Weights of a small image diffusion model: norm layernorm.
Rows from block 10, named by matrix and row number. Rows with one number belong to one neuron. Each number is 500 + 25 x the weight over its row's rms, rounded and kept within 0 to 999. All counts start at 0. Numbers have three digits each. After the name is the row's rms in percent of the matrix's.
# gate: MLP gate (model.blocks.10.mlp.gate.weight, 384x192), inputs 96-191
# fc1: MLP up (model.blocks.10.mlp.fc1.weight, 384x192), inputs 96-191
# fc2: MLP down (model.blocks.10.mlp.fc2.weight, 192x384, transposed), outputs 96-191
gate.260 088:515527533478511511520502510491495534506456468494503521509495493489508489486507503475514485522474525533516476481499501471489529545513478522502453539477480457512545472542465490499501496471464468536477512500534523498516477513468525468474512485480491518535504510531453473526523506468508519528
fc1.260 107:470478475560471531474494486492514519498516500503491484479527482509477505500492506522472520512552531469517525510501490530494448475489527490470519490531523541473475500497499469520513490526502502478503511545461478494448544472513480541520490498527480493495483487503537525493514490512464503461
fc2.260 122:513536488527517501520461469502487484484464503507519497512512522553486530459519514471481519510472510504482477486474496501481477498527566461484449538518497478516491478535488537511471507433507464476470476486464511503533500511493505507516506509489508508514492486544477492508491498503561519507
gate.261 093:486526492477516501469495480489474508505463537483498484455489525492464485545540505494505526508476471498480517476497512446490462510487526444572538464486470502499504523511477507511523504520486515512492530496526508455497509481545538475508489548495488516505523490551516492477522502520536505525
fc1.261 107:500458527534508508513507543479529530488527478537522486506484535516491510464478497503472492475494546484548483537495486527483512467494485540402485523532520506468472482492510507488472481495518468492497438498469508521498487511479444528496490459507491466498447507501484543495487513489478506468
fc2.261 102:464517484469471447511508496505466469496500516498518553458471493516506494489478480507482483516506499484526517488509509515547476458558507516528483511448500509492563503519494491441524536490493497467526514495483516541482466476519502514486528474516508515509490505484484488463515528479498518524
gate.262 079:476509531516529481480528495542483488485524461497488493497465438539515454478450521482468524521512502489508508503535511476504557521528519476468478510483518522531486483512470491511543499544498492539507501487468470452518497460515510487498510494509492461494536522494525472520501477533513499477
fc1.262 070:519482495528473485479515490509499511508550482482450523519531486508507484478472472476461510489540475464512468483526480568502534486486523527454459498513529486508497500548453509520546513515447512483491508501515507486505512476499494532473489493511545496541498458505549506451518513486502558496
fc2.262 076:485483495506496477505543496509525510502461468457552536476473445518459468521504524510540516556474495520481472464484571479512494490507505520444502486492495500506532453456491488506513497515465507510496551498532444493520521521532474491476522465506515527533514537508523492535525473487498490533
gate.264 114:491483530503523476506494486476481515503477489495486513462502530502481521505481513469515499501501513450506516514501492489509482494512507459498496466492474510479542523485515462519513500484540523520541521513506495457469484436520533530530469528497512488494447511503492503538492498517499468526
fc1.264 102:494507536490495485531523502520508536488459452471518490442503553522479523508494499462485468509488496474477503498492476495533486505522530455466454517517475489459546503493503474518491515494505501536528494493513498463481485441537502520514480522503520479513487499524495506520502499527504471483
fc2.264 100:514475531487515461459519526477546492461511486508551498500517479470499500490478532460522515495530480526477493500509433552484449510453486497453524487487501470492525534469514499545477506501508473506564510519489470467506492453472544528517485487515509497457496493524528480517520497505497515528
gate.265 048:514467482490488485512511503484504484472463456570522475461479492496540483506516528563466472487456531490440551510536468489508548491467470441494540491510480495500496545447492492546466498533499550521522517497492499526454532488491506510495500493497461471475522491500502536509491505517507505559
fc1.265 048:517479470461483487519458516516497528507472471521539461456475503541533486498532512498517529509512538493527561499514495476482551472531530471480501538509485499506517491490482477544516486503487528537507516524494466509458497528497495488520494483560491484507530480494471510502493520440533470537
fc2.265 042:487541502506506495518500537464521515469510527496489484504494494458484473498492520552501482492512472528538479502465507531462477501466495473484507475487482487496429526495460568488474486510495504534522498493510536513525483534520507505514484520512513502441468513511532492488515501514509503506
gate.266 123:478491532500484537533471508487557471492464427525492517505511486533522510495497507485561465508558510470478504527520553539460491464512483496469500532519477517468531482485525487552461493486496507544532498521526458492485487500517523515499474503508483515499526496496523488499491497500492502516
fc1.266 127:488509523499480530542474469519541468494510438525484524498478516518494528489497538533542486498538515451485487558524538514506500475527458491484495515514496499485554471508495498520490509454491513508503503518510490490508517495531494479502470482510502505524494521504486495509487482496496494507
fc2.266 160:500476483509484531505479510518505491458495471490469487481531472507532490509512477502519501517560494521492478492493544546490524519476473508489513509485504507492528518507533480498503475511481497523499504515533465507485450446480494510499500531494490466479531502458536500498509504487533537572
gate.267 110:478501488523498511485496469461536496487525475455513478509503471495505448465475480532517542549493510492467481474477519541467498563515518482497497491478508513528520507452500551488487504480468502538547459477500453495538512510480509484457532462488507503523520489481519529517545516525520539512
fc1.267 121:502512509502477502519511521535471515487496550542485510513519504520492561533512528498483485459508483489502516492521467455507508483484520517491483479532478486489512476589499461503478478533534480473456534539478510538503478530487494540496466537520480487491479521513502481520463491471471481483
fc2.267 135:503500474516506526465492475507516507533473487492488523448534489523540493468535454493483495453481536506505521486518548501456508540525508502508513496519504503525437517503509519503520506444511487491473474500482487494550507509495488480488475486487507503478510485505457526487495525505541484515
gate.268 044:500523485472487465503543523465522530457445511485517480502501494491486490515481490558491474495480460492509487490504496511458487501481482473489495510467473480420496525455457534483486505484527469528510513496459526485512477546499495497498494513505513460502486469507489523497471517516495514482
fc1.268 034:531458529487496450478447489511483488550511488516530521459485535526529534494486520462478525522520530517547500519475504464474477468544519527474510504488487534536500465513506463504478534510492479547514475523505486517473500540493491504502464482541476546484520489530482556488496512471542452445
fc2.268 034:477510505481487487477517537488534486483484516479503493497520475470480468499492507559517459482507476534512460474468512519478487549474497467481521499497479479462468487483467550483455502515473522551530503490516535516531491538499505500521525500482547502472484532510552480500527493522504503474
gate.270 110:495558476486512502497479495457484497494491458482519511555494488494517460508474507469502463504481537477509460509475471448525557500532484536518501554481544518513459519494519520490519525462480474496542517507522540511530496498476512476484511503499503508533526494508504515517486420502480479482
fc1.270 115:489489552486520499487487476523496482470476505467496495486526503518446508528480472533499500525507483474492515505521580514522510499507490453484537476502474457536540526537497465547507456536474521504479479495499469473477487466528487483496461511541498473528483525508477500496500554522482565539
fc2.270 105:533498485502494481470551497522538494464508523503482480479541513554439457524487489533493543549494492499501561486524507527507531533484500470515507499514518507487490537515470494521499419528505512502524472498483497467506482507541519496503502501500514485498493522480493490493490535503454493558
gate.271 083:481558493564545476505460516507476464515511484508533476499445469502524553511488550490503505512518526513495461489497498460461493490500528521502486523504495544528503493516482510538481509484488514504507514500496499506499484485477531472465526498528475479512535472467495513497520461489526511497
fc1.271 069:485552473543495470490488485574496487521526432470499497519482491507518536507508523470473512513491542475474479496486528491512494516497495473513451525483547543504558486498509519528499521489496503486511515488480487542483511473509493534458486494492480491447504512493546515509507505499522516550
fc2.271 092:497486515488510475521440528518477527542533537515526510491468518483504546486496516517510511524530469518530457479452463535489458493491458542480573498550485517533516478505483465464508503537496506494507485557501533489532507505511477505519494515512519531472499499511518477492471510469504477499
gate.272 097:493514496501520479470459453498496480524486463497467483509494530449492491506511472472520524485520481477491491448488512478503513498538475487504509476498529524522518532508505509552517523529497510513506542529480539485531540533487505489506507503528509488537499469526501518529507480531558540490
fc1.272 073:516500494491491542433502471505458503489532467515437497538474493505511505465507472480525532516511473495481481507518521482542542500521518508513522481482533501544506499506453477501491483543518507483504497496445485503468500446484497507505465524485514494474524467508517466531508490507508501532
fc2.272 075:525456485493495500425520541523512479526489503465533485516466531504475487483498518496523496505509481550503476492438510512483490491515503499493517502479489515487492454493522519496485451505532480518548513495499513500526524512503494493508529509497510501480498500497542493531441481492507482495
gate.273 114:499521454541475532490493498515506487498413452534438503547476522504468491504517485496495461480472535455503507501505539512509517500526509505445466535531506517515461489521527473535467505502453466488512493536484457538483508498516469484507484531517452489514495494560549521481524518477506493493
fc1.273 120:517479496468520451528499484483505519524595524476540483496496498499521499491448491516521536562510478521470503487516430496467510506483510475564525481468506491491526496471472509473519501498555526495518489497489535481527507455491531516495520478484549498480478501435491482520488470528521486511
fc2.273 101:514505532468520458552502469469517488505581449513476486503502493517512526440468514461482496520531534486476503499506424495469514490462479538527479517500513491484543525478455516507522480527512524532498531485485509481472521482509520524466480497495498516516465532505469484478489503532474558494
gate.274 073:527467477498506515457473491490521513556512474530529528518504488483520496467510496503504540529515525447461515534497546527494532491449491513508499530506484518492500484484503533490492498486534535518577513475459495496471547427492516530487488483519502538505486484476503520506505526539482491499
fc1.274 067:529468503506502503481477510478517492530527492529500533547494503465507513491524497512477543538516530470457510536500522515479512495444496487494494472511479526480479466511488503477489480480549517521549490466454512479483550458497513556477485499518526523480487476481519509520504525541502481491
fc2.274 051:505470490487462538468491519522467484485478482496495487433534500479497509479520536526505513500495495499514503481490534530500491487509486486490511485461527484522457505482490543499518501549476520501553535493485531487571487514498491480531500484486543528476530523513530496513508507494514468535
gate.275 098:504541503474503487494499488501521477528530493494489520529498539518475421488475470486468491523517464491502488521473564484525535442480523525480504512518464543516438436527525527470465551477491479490521473477501458482501499492488489510526484518502484523509505492472519482503486475560510531505
fc1.275 094:475467524506490512508507506478489535479465537495520489478526480481505578530513519494535501461473515512538515476524481497441443565501477454533506489499500468492537554502457518533506444523481504512442514523483539504506490508502504499470522487482516488454509493538495509485507545451500504473
fc2.275 068:530492479468484509438493539511507514482504495467523493470475478541494497482502457514478473494489477517511530506524562510491494456493513511480502522470489509496528469500474522454506519492493501548551496488497523523543445526461512506529538484479517492496520508445507458479519478529483487511
gate.276 112:504484547550491489439517503507534544484489507559506539489509469511474499490510566551431480472481500464533521503507469529503524512529498468472479519531521512475519530520477496508503496519488484498476490495488495488532478514526464492471511470511496424488518519479524508501524539477487473506
fc1.276 079:473508448464498488532497537453476508519495514442489479474518540457502523535489470485503516513486487573528495468487517475476476504468504504504516483474455488512490495500512504495479487495507523525480495511504539501499472525453525519554474513498479529498472501522474487503467484518495546467
fc2.276 078:524514499486465450471456517513481538536509509541487467462502497506523508476483513505501519510486514477529474473471443529482461486502496461478529508469512500478467513502490510486544529501505509522534528503480492521538480484495506514520462500456503525449490510513530425514543498487500453541
gate.277 122:496529491552521536453453463503503475489501457519495494529470486502514463482477513457493497468516524489535510524499500479514523540546487532496476556506478559528485500531537508491471539467490470483524512505474508487522489516438500500546510489504504505473511535487505440529501498500517502518
fc1.277 101:486489491454470463497526529470496543494491532495505510463560526501506516514496478548487515513473452526497517457501489545495507466447496422528549470520466461470504515492460496516516479510535495512485493499525495492479516495536490513465505512512494496514503485471504511482468510541496512510
fc2.277 089:461500478479502489542523506518504479502484518457509501485534524508484545506467484565509473474461486479516515502498554497475507503468514452521483530480519501483527496492456508530471435513460512517482485449532485504493561507509499514500472544530507487541512486481472512493500514500525517476
gate.278 076:548518522496502474525500551527484518509465410537529522517514525460497460492523493493509490523516507536497512505504536543520452469520473571434493528538493549496523512467533463508477495516464458480494499500528484493490545531489477490503510514499528503527506484495475509503526476466471515454
fc1.278 067:526458522505490549481517455479525538513529532516527469504488491487478549524542540498498512515466531472512493481508455479482512533559478495505483508446542489486517496529524479495506518501491515522510488504515532481476496492489510475522524480466497479545495501530471485507507526465476459488
fc2.278 071:491480530482459495546510526487496513481505500502516552469490450511487487491473513519531486518486485491502436479504486548517463477505533547526535502484516515520542487478433485469481521514531455511506482520532487525528518487528468497515521500527495510489553469493550458478514471477482513499
gate.279 100:502511515509489491518504521505465500503485482489483504522497505478512505500504491497530481541500522511473508531553516516506492454497474531533501514479452504466481470450520511504459535471502536519532518508499473529476529526479496526529444530516472514486541499471496485515509496519506457508
fc1.279 096:560510508526541466529510529501479504542518488484519467545502526537499499509465528505471491516517524508516528467541462496502526500501511525477513512513518521547488428521479467533495504496468494530529483498500503465457464499500497504465535461510495512471503479478486516509470509510431492532
fc2.279 089:452488478486492550543472530495530491468512543505468499517572479452539482546530497522509494473531511516493493525492524487517502507492487482503526510512467530489444492525475520526493508525482539502450504511533496530474493476488496533478517561496512476521455512469489529496472479501509508507
gate.280 087:508466488534508461474481484519527470513507457514464470516511519573540483493463505478494514485497525481471497493534523467491549499468504485484498504498496511518509482469501482536544505482477506540549528511458456476488507476458523490519465474499479484474598484497491495500507510511543487506
fc1.280 072:490532515437516476525516543501468519516486522485585502500483509482502506511523566527518510489510495491491549493500478501496506488519516519483535516490502499534495470490508510509460516512514490528500466466495497522474506573478491520507513520522515509501448519473494508542448503473448475477
fc2.280 075:466526525486498531492503539468495514490529514509484493507500497437535501501556503546503479499537489496517513523491493500499480509500469487481459517535498508482407492504499559496461488478487513502494510512520524526502490523492460554505518545498525465490456498470482502476487481489498495468
gate.281 110:517504508494488498458540496487496533501463483495525528445453459493512512474523463500509453532495525517538524484471531482494488522474573514512459485496456492505475495507503553497519494541481532515498457458521552499504519482481491513487557514514493512532496474497483463507497532514514495497
fc1.281 109:513517505499504475486539488498520491528462494474525522465472469489521512484547479514512464534497548527535504493453520487500483536473564517524447502502484511491476514493508555491495489548452509477480476446506529484539517462502487520490557526517516495540505485503494467513501510523533495524
fc2.281 119:495465508502539509484511508489485539485516488505491493483483479488506484511551482494497517514546495490498499550458481479488497487504469487495521478537505482521468492498474454503494528492526548512473499518547514462467454516545533502469501494480504540510490543491476532506531477494484514462
gate.282 123:506498513492489479494484504540479501526479486524548496453495452514540461462495485508469488522492458512521494484523511499510491468470483541502515517560499505510527489472456511472510509490515508504498505529500455487502516491534504471508481497527513486508547513486467445500499500519470504490
fc1.282 115:524509523508469510519473500519448520536489484512554503465491448523528469483535512498497500495508480487502502486512496491563493477501501531511483499550499511517545492482450492490527509507519507497500491516512460504471511516552500451495471497519521483510544525484456479498507490498473497492
fc2.282 083:486493500508535543558496498507487500497496508510542477565454517472453526526478500518487459537501465504494508504484473460489497466459489507488508486519482449498508495519511504502485498489524469500486448511505497492511498501487500539528511529498535482499490479529545455511492503512486497482
gate.283 112:502491472491526492472492497535503442489511488562520487503558501478538492488470524503475576482497506485511546485424499494501543501526508473498503533474500501521519490468456513458474501521509510545486526495495507515489503527505514507491491489537513489507498488480468519516485517492512525499
fc1.283 139:495479481512497524516524493526507472469517491511463505505512518479484493522474528514464499467450466492519494487495511527523538525532459541504503489524556495494500489470495505472487500539499527540454497495528509528519493502494523508461455501520544492461497498511484485487503492502467499512
fc2.283 100:534487484481537490515497521509497471510499495542544523510562500492548495510491459475502551523508541489489546479467490467503519496550500545435529506519512482542505506445478502449436512541498506535508546519499539531493491465506518501553471500523548499513511517462544513475504509506484486486
gate.284 084:490530514523486521501491516468503478533525502514475514460478485464488441487511475509467508505524479517529469488472498504489507462511529521487490495528500549488476415497508519466496503505483524505463508503513505477490525509526503491499476500522505509529476453460479479504522492534505509496
fc1.284 082:474490496502532459509496493523488519467470523510490510507529522504484534570481498490548503475460504519515534474525485487463510536517478419511537481517475462508524582494483496516501482481498494504504493510491509493514473482489520519500509482497484506456504533562512511471474513453491512483
fc2.284 060:491467490460493501432518522491528513459484495480484495470493464521505482476508510526493457486521481491527483501499517497501519490477496490469486527492490517525486493515493524463490550521502483544533539476469543496533456547505507491526572490492506528510483513476509481508498478545520490493
gate.285 059:536511508467523533538494498456519509470518514551482506489488518482516548535517510493523513482515523490512548474481491478515507506506478487470500431520478514481504520518503451521454485549522517496445530516491480507526516518489501473494520542491493472478490502495526508486520471477512509506
fc1.285 043:509500529523490522508531461499518511546546507500473488494509509483511529532484511480524535519520486513525541482478489482507495481484448486497482445528498537503543506500523465497475477513535506424470502506526457484500511494530535502483534489464544519496495482461509491507514490487495475482
fc2.285 052:490495538536505531499540521469493492522456475456528517489513489503457453500503485539507485510527492492512470461469525496473484503471494497490484479484473489505491461442505528474488455526497519524492523506522504500521492529532509479499481503494525527479473525457522484512489493515516487506
gate.287 115:538544521495488541552521497482475486484481533474495489455521499489484478496443463492521528525544491465497512511504499509511505500523498511537492550511438531464463482495503458511449482468495491504506508490478516474454522511540527510524520553516509521528474474500461498538462493528500533475
fc1.287 119:547493518498494534530502496485476506509447510493502464486511502499494493523462492514529510517530487450498504504503477507523483497517518493521499540501465542457464500509481443530457492480514492501501494464504525477442516481539503511513534556520509524526485477513494507534463487508504521479
fc2.287 083:508461494498481577518568524497505529519499513501495531443528508466550460512531466541493515486515471508500475523508488512526485494488473497533518486516484469451461524524491512486519502508485517528464473520499539489505448488496509486493518562475501503511502549474484538503478468481494499481
gate.288 080:514476556504528504461504478526524527530497456515524474491541523473498489483498522460493515539512475462502478499498454540515464465503458518494480486490461487489493492472517509559489497499508469503512505493512574459485506484494530546519503518504519547513494467541431523477486502530488517492
fc1.288 087:499518408491466475520460525497477506478506553493493519481470484549511497505510517532488471489474551531498529504506517477469561513524533481519522530494525497509518526508468463484505508504521538494490518485520449526515463502517498465485494499489492479490535527475564463524520496483492478497
fc2.288 100:486535499505491560520501523479503472518480529483505519564460523500500481500481513498511468501499499507476485469459519534490511506470493525516484512483497502451530446479527534491477454442498527487507469482513455501446501534523497508483517505458506510503494513475509474476476522472538487522
gate.289 113:523482486526500493474509491468477504506475484521484475493487479486525504473518489480496552525423475564485489474469518476508499525510559472522478532509522522502520528517510506548474504527471502487522501514501470535515532460539529487499533492493474475476557491521518493498524456513512533491
fc1.289 102:481504516504499547506546530512477504433458489465443498489509472512483486513498507521485480472501453458463490511501533520516515519525478511504505507492528537506501519478511510479490512552484456529492484533530469485499482495532490477514445501533496503531485495516537446494536465447507487487
fc2.289 125:526501511467522497450525502484521499524504526488547514468468508490478522485511497502546534516456516521452459481446496514510475537457499539471495511489483484495455518502504541463477446449494480492556509503509481513534499502535479516483545506520511499486483516508513509491447516489489487494
gate.290 129:480490467495467512501502526433497506511537525513480512539522499463476491483495512487504502555498511519456518572531537458453522538521531475502479500517512490514527457542501525506533495527534510494510489499517501523462505519511491478439456514477517498510490498476482499495473524494526506524
fc1.290 123:474491492505499512503507507441516491492515491514493507484521502477469518499527527495476523504518504508502536486499530500491495529512526462485474483468498486498516475554499524560520540506496525528473483481503530483507461508510486507472443521466512481499494512509479514521451536491538522496
fc2.290 129:495498517509513500537454535478557509461523513530459486560542468466493494538478543478537539504523470522470465477532438522485512498410487512465555500535513499491493487499514507535491519554509536539515494520484505508487502495499494479509507522516508473464464507478508519503499506494481486490
gate.291 096:507509511462521507508482453513483477451531513466499442551511499473497476515516451482495530511472514501526461459502487501521568470530488471536540498477525466528484526521460470527456504521502469513508450485511520511487499492487511484533540456561547519527526468482524520472472517503514513488
fc1.291 099:513475519492542484499479447524467487482489493503510457490456533490513490499490448479489533552475512517526526520481474515511502491481497468491541489465529469510532533511481444492463496485519496508486480499531511477489484484509518497536545472515527505485501456499525504478498535494501525513
fc2.291 077:500502494477529486511478514510518472493480521462502469519493490506475477510495502536493506547466484479514496489456549525516506475480479494536517507479515517512537505461455483466465467526524539506492480508502498505518498499495491432528568517528529502504518486499471476484501506497456498493
gate.292 137:465485528506511515518497492493511486515505493511499536443517519530475487486535507491462506508491551464518505491491534487473541476498473534464473529508457527519514502532480502478502483494494480512485498499510536486501513510535477500475444502515467485554429475472474528481501494551525507464
fc1.292 142:524521463477516480488475488491506539500513514494488476511489503486544522521483491500551519487487476508487508511493462501519457520471554459509516460474525451476482508446534491522524510498517532494541518512505481494508487462486508519495532511503546512448578525493534498508474502483462479518
fc2.292 138:548488463502499549484463494533479534513470498520478462469524487513462463444503497505519495585495475495519483473504441479489467478518525526486491523528504518449514537508491493526522526476497487504530513505494523498516487495527468544463478494450494495503534503543507478497504472488508508512
gate.293 072:477491514550473510505521506495457493490508507509496510550501466502499509533519538462525481513502523511496474499530475467504499541526538545479497521489467495491551493509523493548503467514470485504491500524493505498517505521471504465520491481515509472517475507505434469504508532478521494489
fc1.293 069:478507534539471512463483499503489464475526496443548498565480482518449469473518483521514481532523497530530516499501475484512545553533475508448480531482507519492484516509520507487499500522478483459513479521448481512519526510488468511498515442509481485521454524553461489484482519503503507516
fc2.293 059:499490500529510473485474488487542502530472516479514552522499455506479466512520530490521486490488446525505488455480554532507486499513501516510521449495485503514500491496548505481519477515479491526504495520531483506522477527514499476505513520507491513472476520469525509514499474479492470518
gate.294 101:512516551484477494461514520513479508501454476499506529466471429498507499478467444504518496490523487517482486533539534509503494496495509527511531514514477511505488512464511488499490478471533521464549520524511477517519517495505527499505523471519484453507505489489476474487490466493491476501
fc1.294 095:509538509492456502472516499541467491503471511509482497490502455513472484485468474480512512510520513497477486522484559524546526499496549515493547499528509514512482528466508482493490458475519547430523516512515489561509548493505525527471521462519483459496469479498510480480503492519494444551
fc2.294 137:500474457509504512454505499465507483520504488508495503460532502515515491479519479485482450488481500506517503492466529456415537553520500489471467491533483476529472521516498534520479495499462524586526501476504472465534500505437510490478508509518538498530510518496517480520467506534505500471
gate.295 069:467515505496536517487537535446484481505459518483527465535529489453498512484483507476481503487491499511523539462463474470495494526476568503500486492472466526485467489517469503510505527521470498516487503509482493499522482515495469513480477517543526495510488489498541481476495517546527518486
fc1.295 051:490528462507484489475533486538485506545535508478487491522496484501520464469476497472494512531481499483503521515506481492521483478512517517547468473472519526524479502502506501518515497500499454462504502463510455481473488465527507481492531480484564539516478512489518473496520461464523491495
fc2.295 075:496505541538547532509480498471475529511481472477507531477511482498524490524534505518525499483514512493509451485438524466463469483485495519515492503511489520533496483481470497472497494518501533504455509511532477505519492522535505488466460523483509524470514500509536465488501493500509505497
gate.296 124:498489523486465548503485528476498535543461484478546513523487447483518451503484480496531470541544471479519499540512522474491484466522501549501455519533515540504487494477506524458504493445464507511554526483518536495438538492484470475483506522537521521543516486496458487489489459528514516473
fc1.296 108:471558529499517487458506513524511470516547475450523537511521509524496514487464486482492521535502463502463474504491490529508490475501456505510542522482480494551522503484526503504466500496529428498514466501491511455507446480521521521536516509492511476510480473488492481490504492532475518548
fc2.296 099:535504506505537488477495481502529509528501468480491489538516546554448495459485505487491505528469491483513507494493522504480508482491505487506502492498499500479537545517528493499485514531529500525496467523486528448508462543496536494499473477454510483512479515562510482501499473527473510522
gate.297 114:459490454505484492513503506484520543464484547486453466494488533499518486529494539555490491506514537498477536467548491496462517527500522460478535460437481501484486508505535483485495492529521549502487500486497478494518468504506509473515481470473488501501507513472534464505547544458519516526
fc1.297 129:486454459518479501506494482478515538455473568496475469493487529484523491522491524532489500517519541512500530489539520464460531520509493481472514466488489478480459530496524500473492485501491563509482519500505472512501522472540507489471476465481534513490493501496509495493532524434554529553
fc2.297 112:457533534498494435506452494489467494506521522547476489518494516539493551510483603506520445472484505545514521491517522495504483492463508494504527480512488458507506492497523514528523530553470499513539506530516453507464505504480537518516478471506482487483476461471455513506498516507510509517
gate.298 082:521550493491517495480525496544515502484531490487514461554546513529485424478501478511485487491484478492511462492464510503532547461479493525507472533509490542476451491493499516483506485488498450532521483504526533486500499497516498512491496534515517520528485480474467519535504408525529453491
fc1.298 064:503443494544472477534507514516462516461485496515516492446462500479486553525507503518544540508519514518510509502515454517509475526503549477482482513483544490513538499507458471548482447523491545476509498516477556502483550490504496514489496500501518505490523486532466518500502520475514497496
fc2.298 078:480515505482495536474547502471477478496496470482508464476506472527500483482486440513549464462532479502470462529502532531480462497486506489507502489471494466474522505493524503490485496489520486520519496507479473499514484482499523478538492502496479513490499504456515482470542507548494492505
gate.299 034:495462496484496504464528523425538512509451537493504557513494496481472508492484501509477442496489480498534525490475491497482454529467504504485524494493461486463460503507504506467495501494512489518521482517523495508501443540495512525485505518503493526519467505479530509456512523526464489456
fc1.299 030:488496495501504454485447498501500480499479487540502502461491523487493464489505511505473517494497479523584481518488528475465498503492517492485517479535503511509462526490469540460481511473472495549461464497470533461533467535482538535512519531532479462475512451539500508488505568473512519479
fc2.299 034:488495478495489486494514525518518496491480484483500506476523482486466475496506515543511469457513469509508469464475519530496500525494501464449507488490504456497446513459469550496481509535486494515559512479473538495519478530524519500540511508508530512501484520516552501512547518527499499516
gate.300 096:497484504478478524461477521523514490451500489458545500477465496531508505488499494497512498525557525479501499517527475508523525496493515516501526542508495507525472482468497483484508521503555525518527509509485450484457497443517493488513483502506467478515494493488539449482532519495477497545
fc1.300 085:514502527519533458532491486493474483570516499501497511500537510489505497470484534481501491497488474528502456513513499491500469469531481543508499489463507509487558519512538552497517490482463489469482481496529522522489494534478507506465503496440505539532505464515452529517478484522506468431
fc2.300 091:523449503506502493495534496497518456541462491497524499490556500442506440525525467533540493481526481515518478507470521516477540523504541481553489514501506531500510481481492527450450438497527487484481473518466529499552525478509491511552538503490492515479525511475545483501473491559504498456
gate.301 085:499469501516512526482515509478516497492519509552518472518518521488463513494523486483500486533526481500450485493481557506506482467492530482493532462472458545478504524558567496521507509490533502548505471492508465502507490494513511525463483528515451483453501497481502470499495458519519504486
fc1.301 091:507507450531495518450523533499504473524487543511478486527514497469491501451516511512459459509491453507476486481475528508550507505499542505510501493516492507491503538531544508513511519474546465519515478497504436523521509520540503520493500458509473482482516511500498425484522468517499535495
fc2.301 113:466509493496498520536489492477501470480505487488481501509544541462509498537513522498495535483525506491486479485509493420481502514479449495485511533503479470505474466482493545533448535501430490530481485506511526532443481489511523481497513550471493518507462515492507523527517511489516494528
gate.302 102:490519502513495493545534502463485544518482472494505509518468476453545517484516515519487471541528525494554491472530491443474537470537512507490513538507537537504491471498474498442491520511508484509527501498507526494485515467506490467489500486553485489561515501500505505465528471481515494495
fc1.302 098:509486496494429498534495500526512570486482456481477504494485485511543473454516537537492478528531480536582495485493522526486559490484484477476473520518508542506487507471481476494479446510475488501493517506497487488520511495522485501493508514516502491499538536506512483468521522482477505546
fc2.302 093:488507541485452462517492493465497522480499486496502507413449500520527484506499564512532457518539492499479477494521524520496500536513503502486520514514502489557512482459474493474513427551488507501496536488512472505486526473496503496498526523493488516489522510479532492484531523518498502530
gate.303 146:454516451501503512520558447509524483461522524493487486523479527523418466523512524507477475478488477500514485490506483461527518526494517516518486492489434483485508542497518463548509491508495541497488519535479463506513542503500496484455509526464524472452493506537459487510519502497511486486
fc1.303 134:483496431497495484500526514537510494465499478512467502522516527514478448504484538486502514416473497473532490458515501523555517530528485564520503523508553480489498504491511500515502524537472528509477524503500439530524486500457499505481461472481521505487522520513495455479509492494475496510
fc2.303 120:523511529508523495457530494457492499464469508493501522478459489539463507511517519470484427511481465509509527524516478500459524469489491493488496466500477490486487502479515480514512500520532522539512541537489496501543525490512524524485488486538492499481522497498473494497507518487473486494
gate.304 083:485549469483503487508508499538447496529483528510488541443482486517491514459534509506471472537473490497518485488522500484498485520475502520512502517489497528508509479510482499508469509518506540493474480474545537486496499517512517479485514536525477467544476496455500475528479524521509496493
fc1.304 081:466479552533488532552520475451529519483533508513499490561521520470496528507476526531533480457533512507530475526496490527479518512489493483482518483456490487445454500498478521500487478510461461515499509497469492496495477497516468564477521506505531506483485492529469496471485512498522487528
fc2.304 075:489472432507472517508498523516515521519503472504462557521482484513511476504513563511509510514486504490507469509482515485496490518543545504466522505509498517503440488483458512503537534513497502530525566493502484525516488520498470491469504484499542551487517514478519514499478485419500482468
gate.305 089:500511541493554466512480512501491489501485480484502463529516541516483467512524479493499523483512500500556524452505498535492509463512461504466476479503490496524533488527529485488538494537515446533495518537492493439476498479491490513476521518550511523506479492513491506496493504495497542498
fc1.305 089:498518487510512513539494493539496523540500483499498540502501505451491489496511477521502476473508511519445487504537479480488522486509553482499540474523501501477503502439472545514513500483464552510482462524516487572521508516462503522486491484539475517480493501506499493496504483482516458518
fc2.305 075:501499482477479546531500545506478527491478495538478477477554518424530473524507532544518473494488514504533511509498475468480526516494484447445514527524465525475437497513474486484502477492477518544497501515532495507531488539480489521523475501517502500483479509460525491478483477474479458468
gate.306 118:473493516512491541529534508515536470453475511460494537511568514519471465530525498436492537491474529474521539513489497525501537537522516484503502481537482504501475505520506481532490512502461460527489507500509507493467491502501477492526499465523516505495446500495537494540538510481478524445
fc1.306 134:503541461463515453474473506473489537529536495540514461484520482533522544497484507511520480517520483504453506479501532493485483501538504469528507522473502508516502486485515527468505541517534502454543500456510468518522521480481504475515521465478493479500563500488483516499473476538532523482
fc2.306 142:442508522480498478565486520508477496454525538538523469554493472522472513438459538479516455557532466520541518465478467522501514529520495523503517481512500491467549509503503499519532514532526515509570524501469496496490552472491502528498486485500501507502501497463466471472491480507489565493
gate.307 140:499513543526505479518488508503463530514533513507525515551494532499487457502484469500491469485472482511535480504490485472469514492553479523511500501518510537543511470518516505432511513527493454496474497505514524495479528532519486458490503509507496478533457473502472520471525448477485488475
fc1.307 131:512490461448494500475511490515540476478491500463490477482519472497511536464531519499521538534515525495488521489531532558520498495472530488511508504488503490488502529507462502564485498457515512481486508492522463518491451476457530539525533479501498524459554498489527466498487550487498515530
fc2.307 106:528515480485481517498446510502524538551493511547485495469494437502505485484474507460509527512540487526499493514507465508528489494512527543502501497507517529429526512519512496498533504491532496448542520491470484494454494461524466530486485512444476481498492513532491511472438489469486506503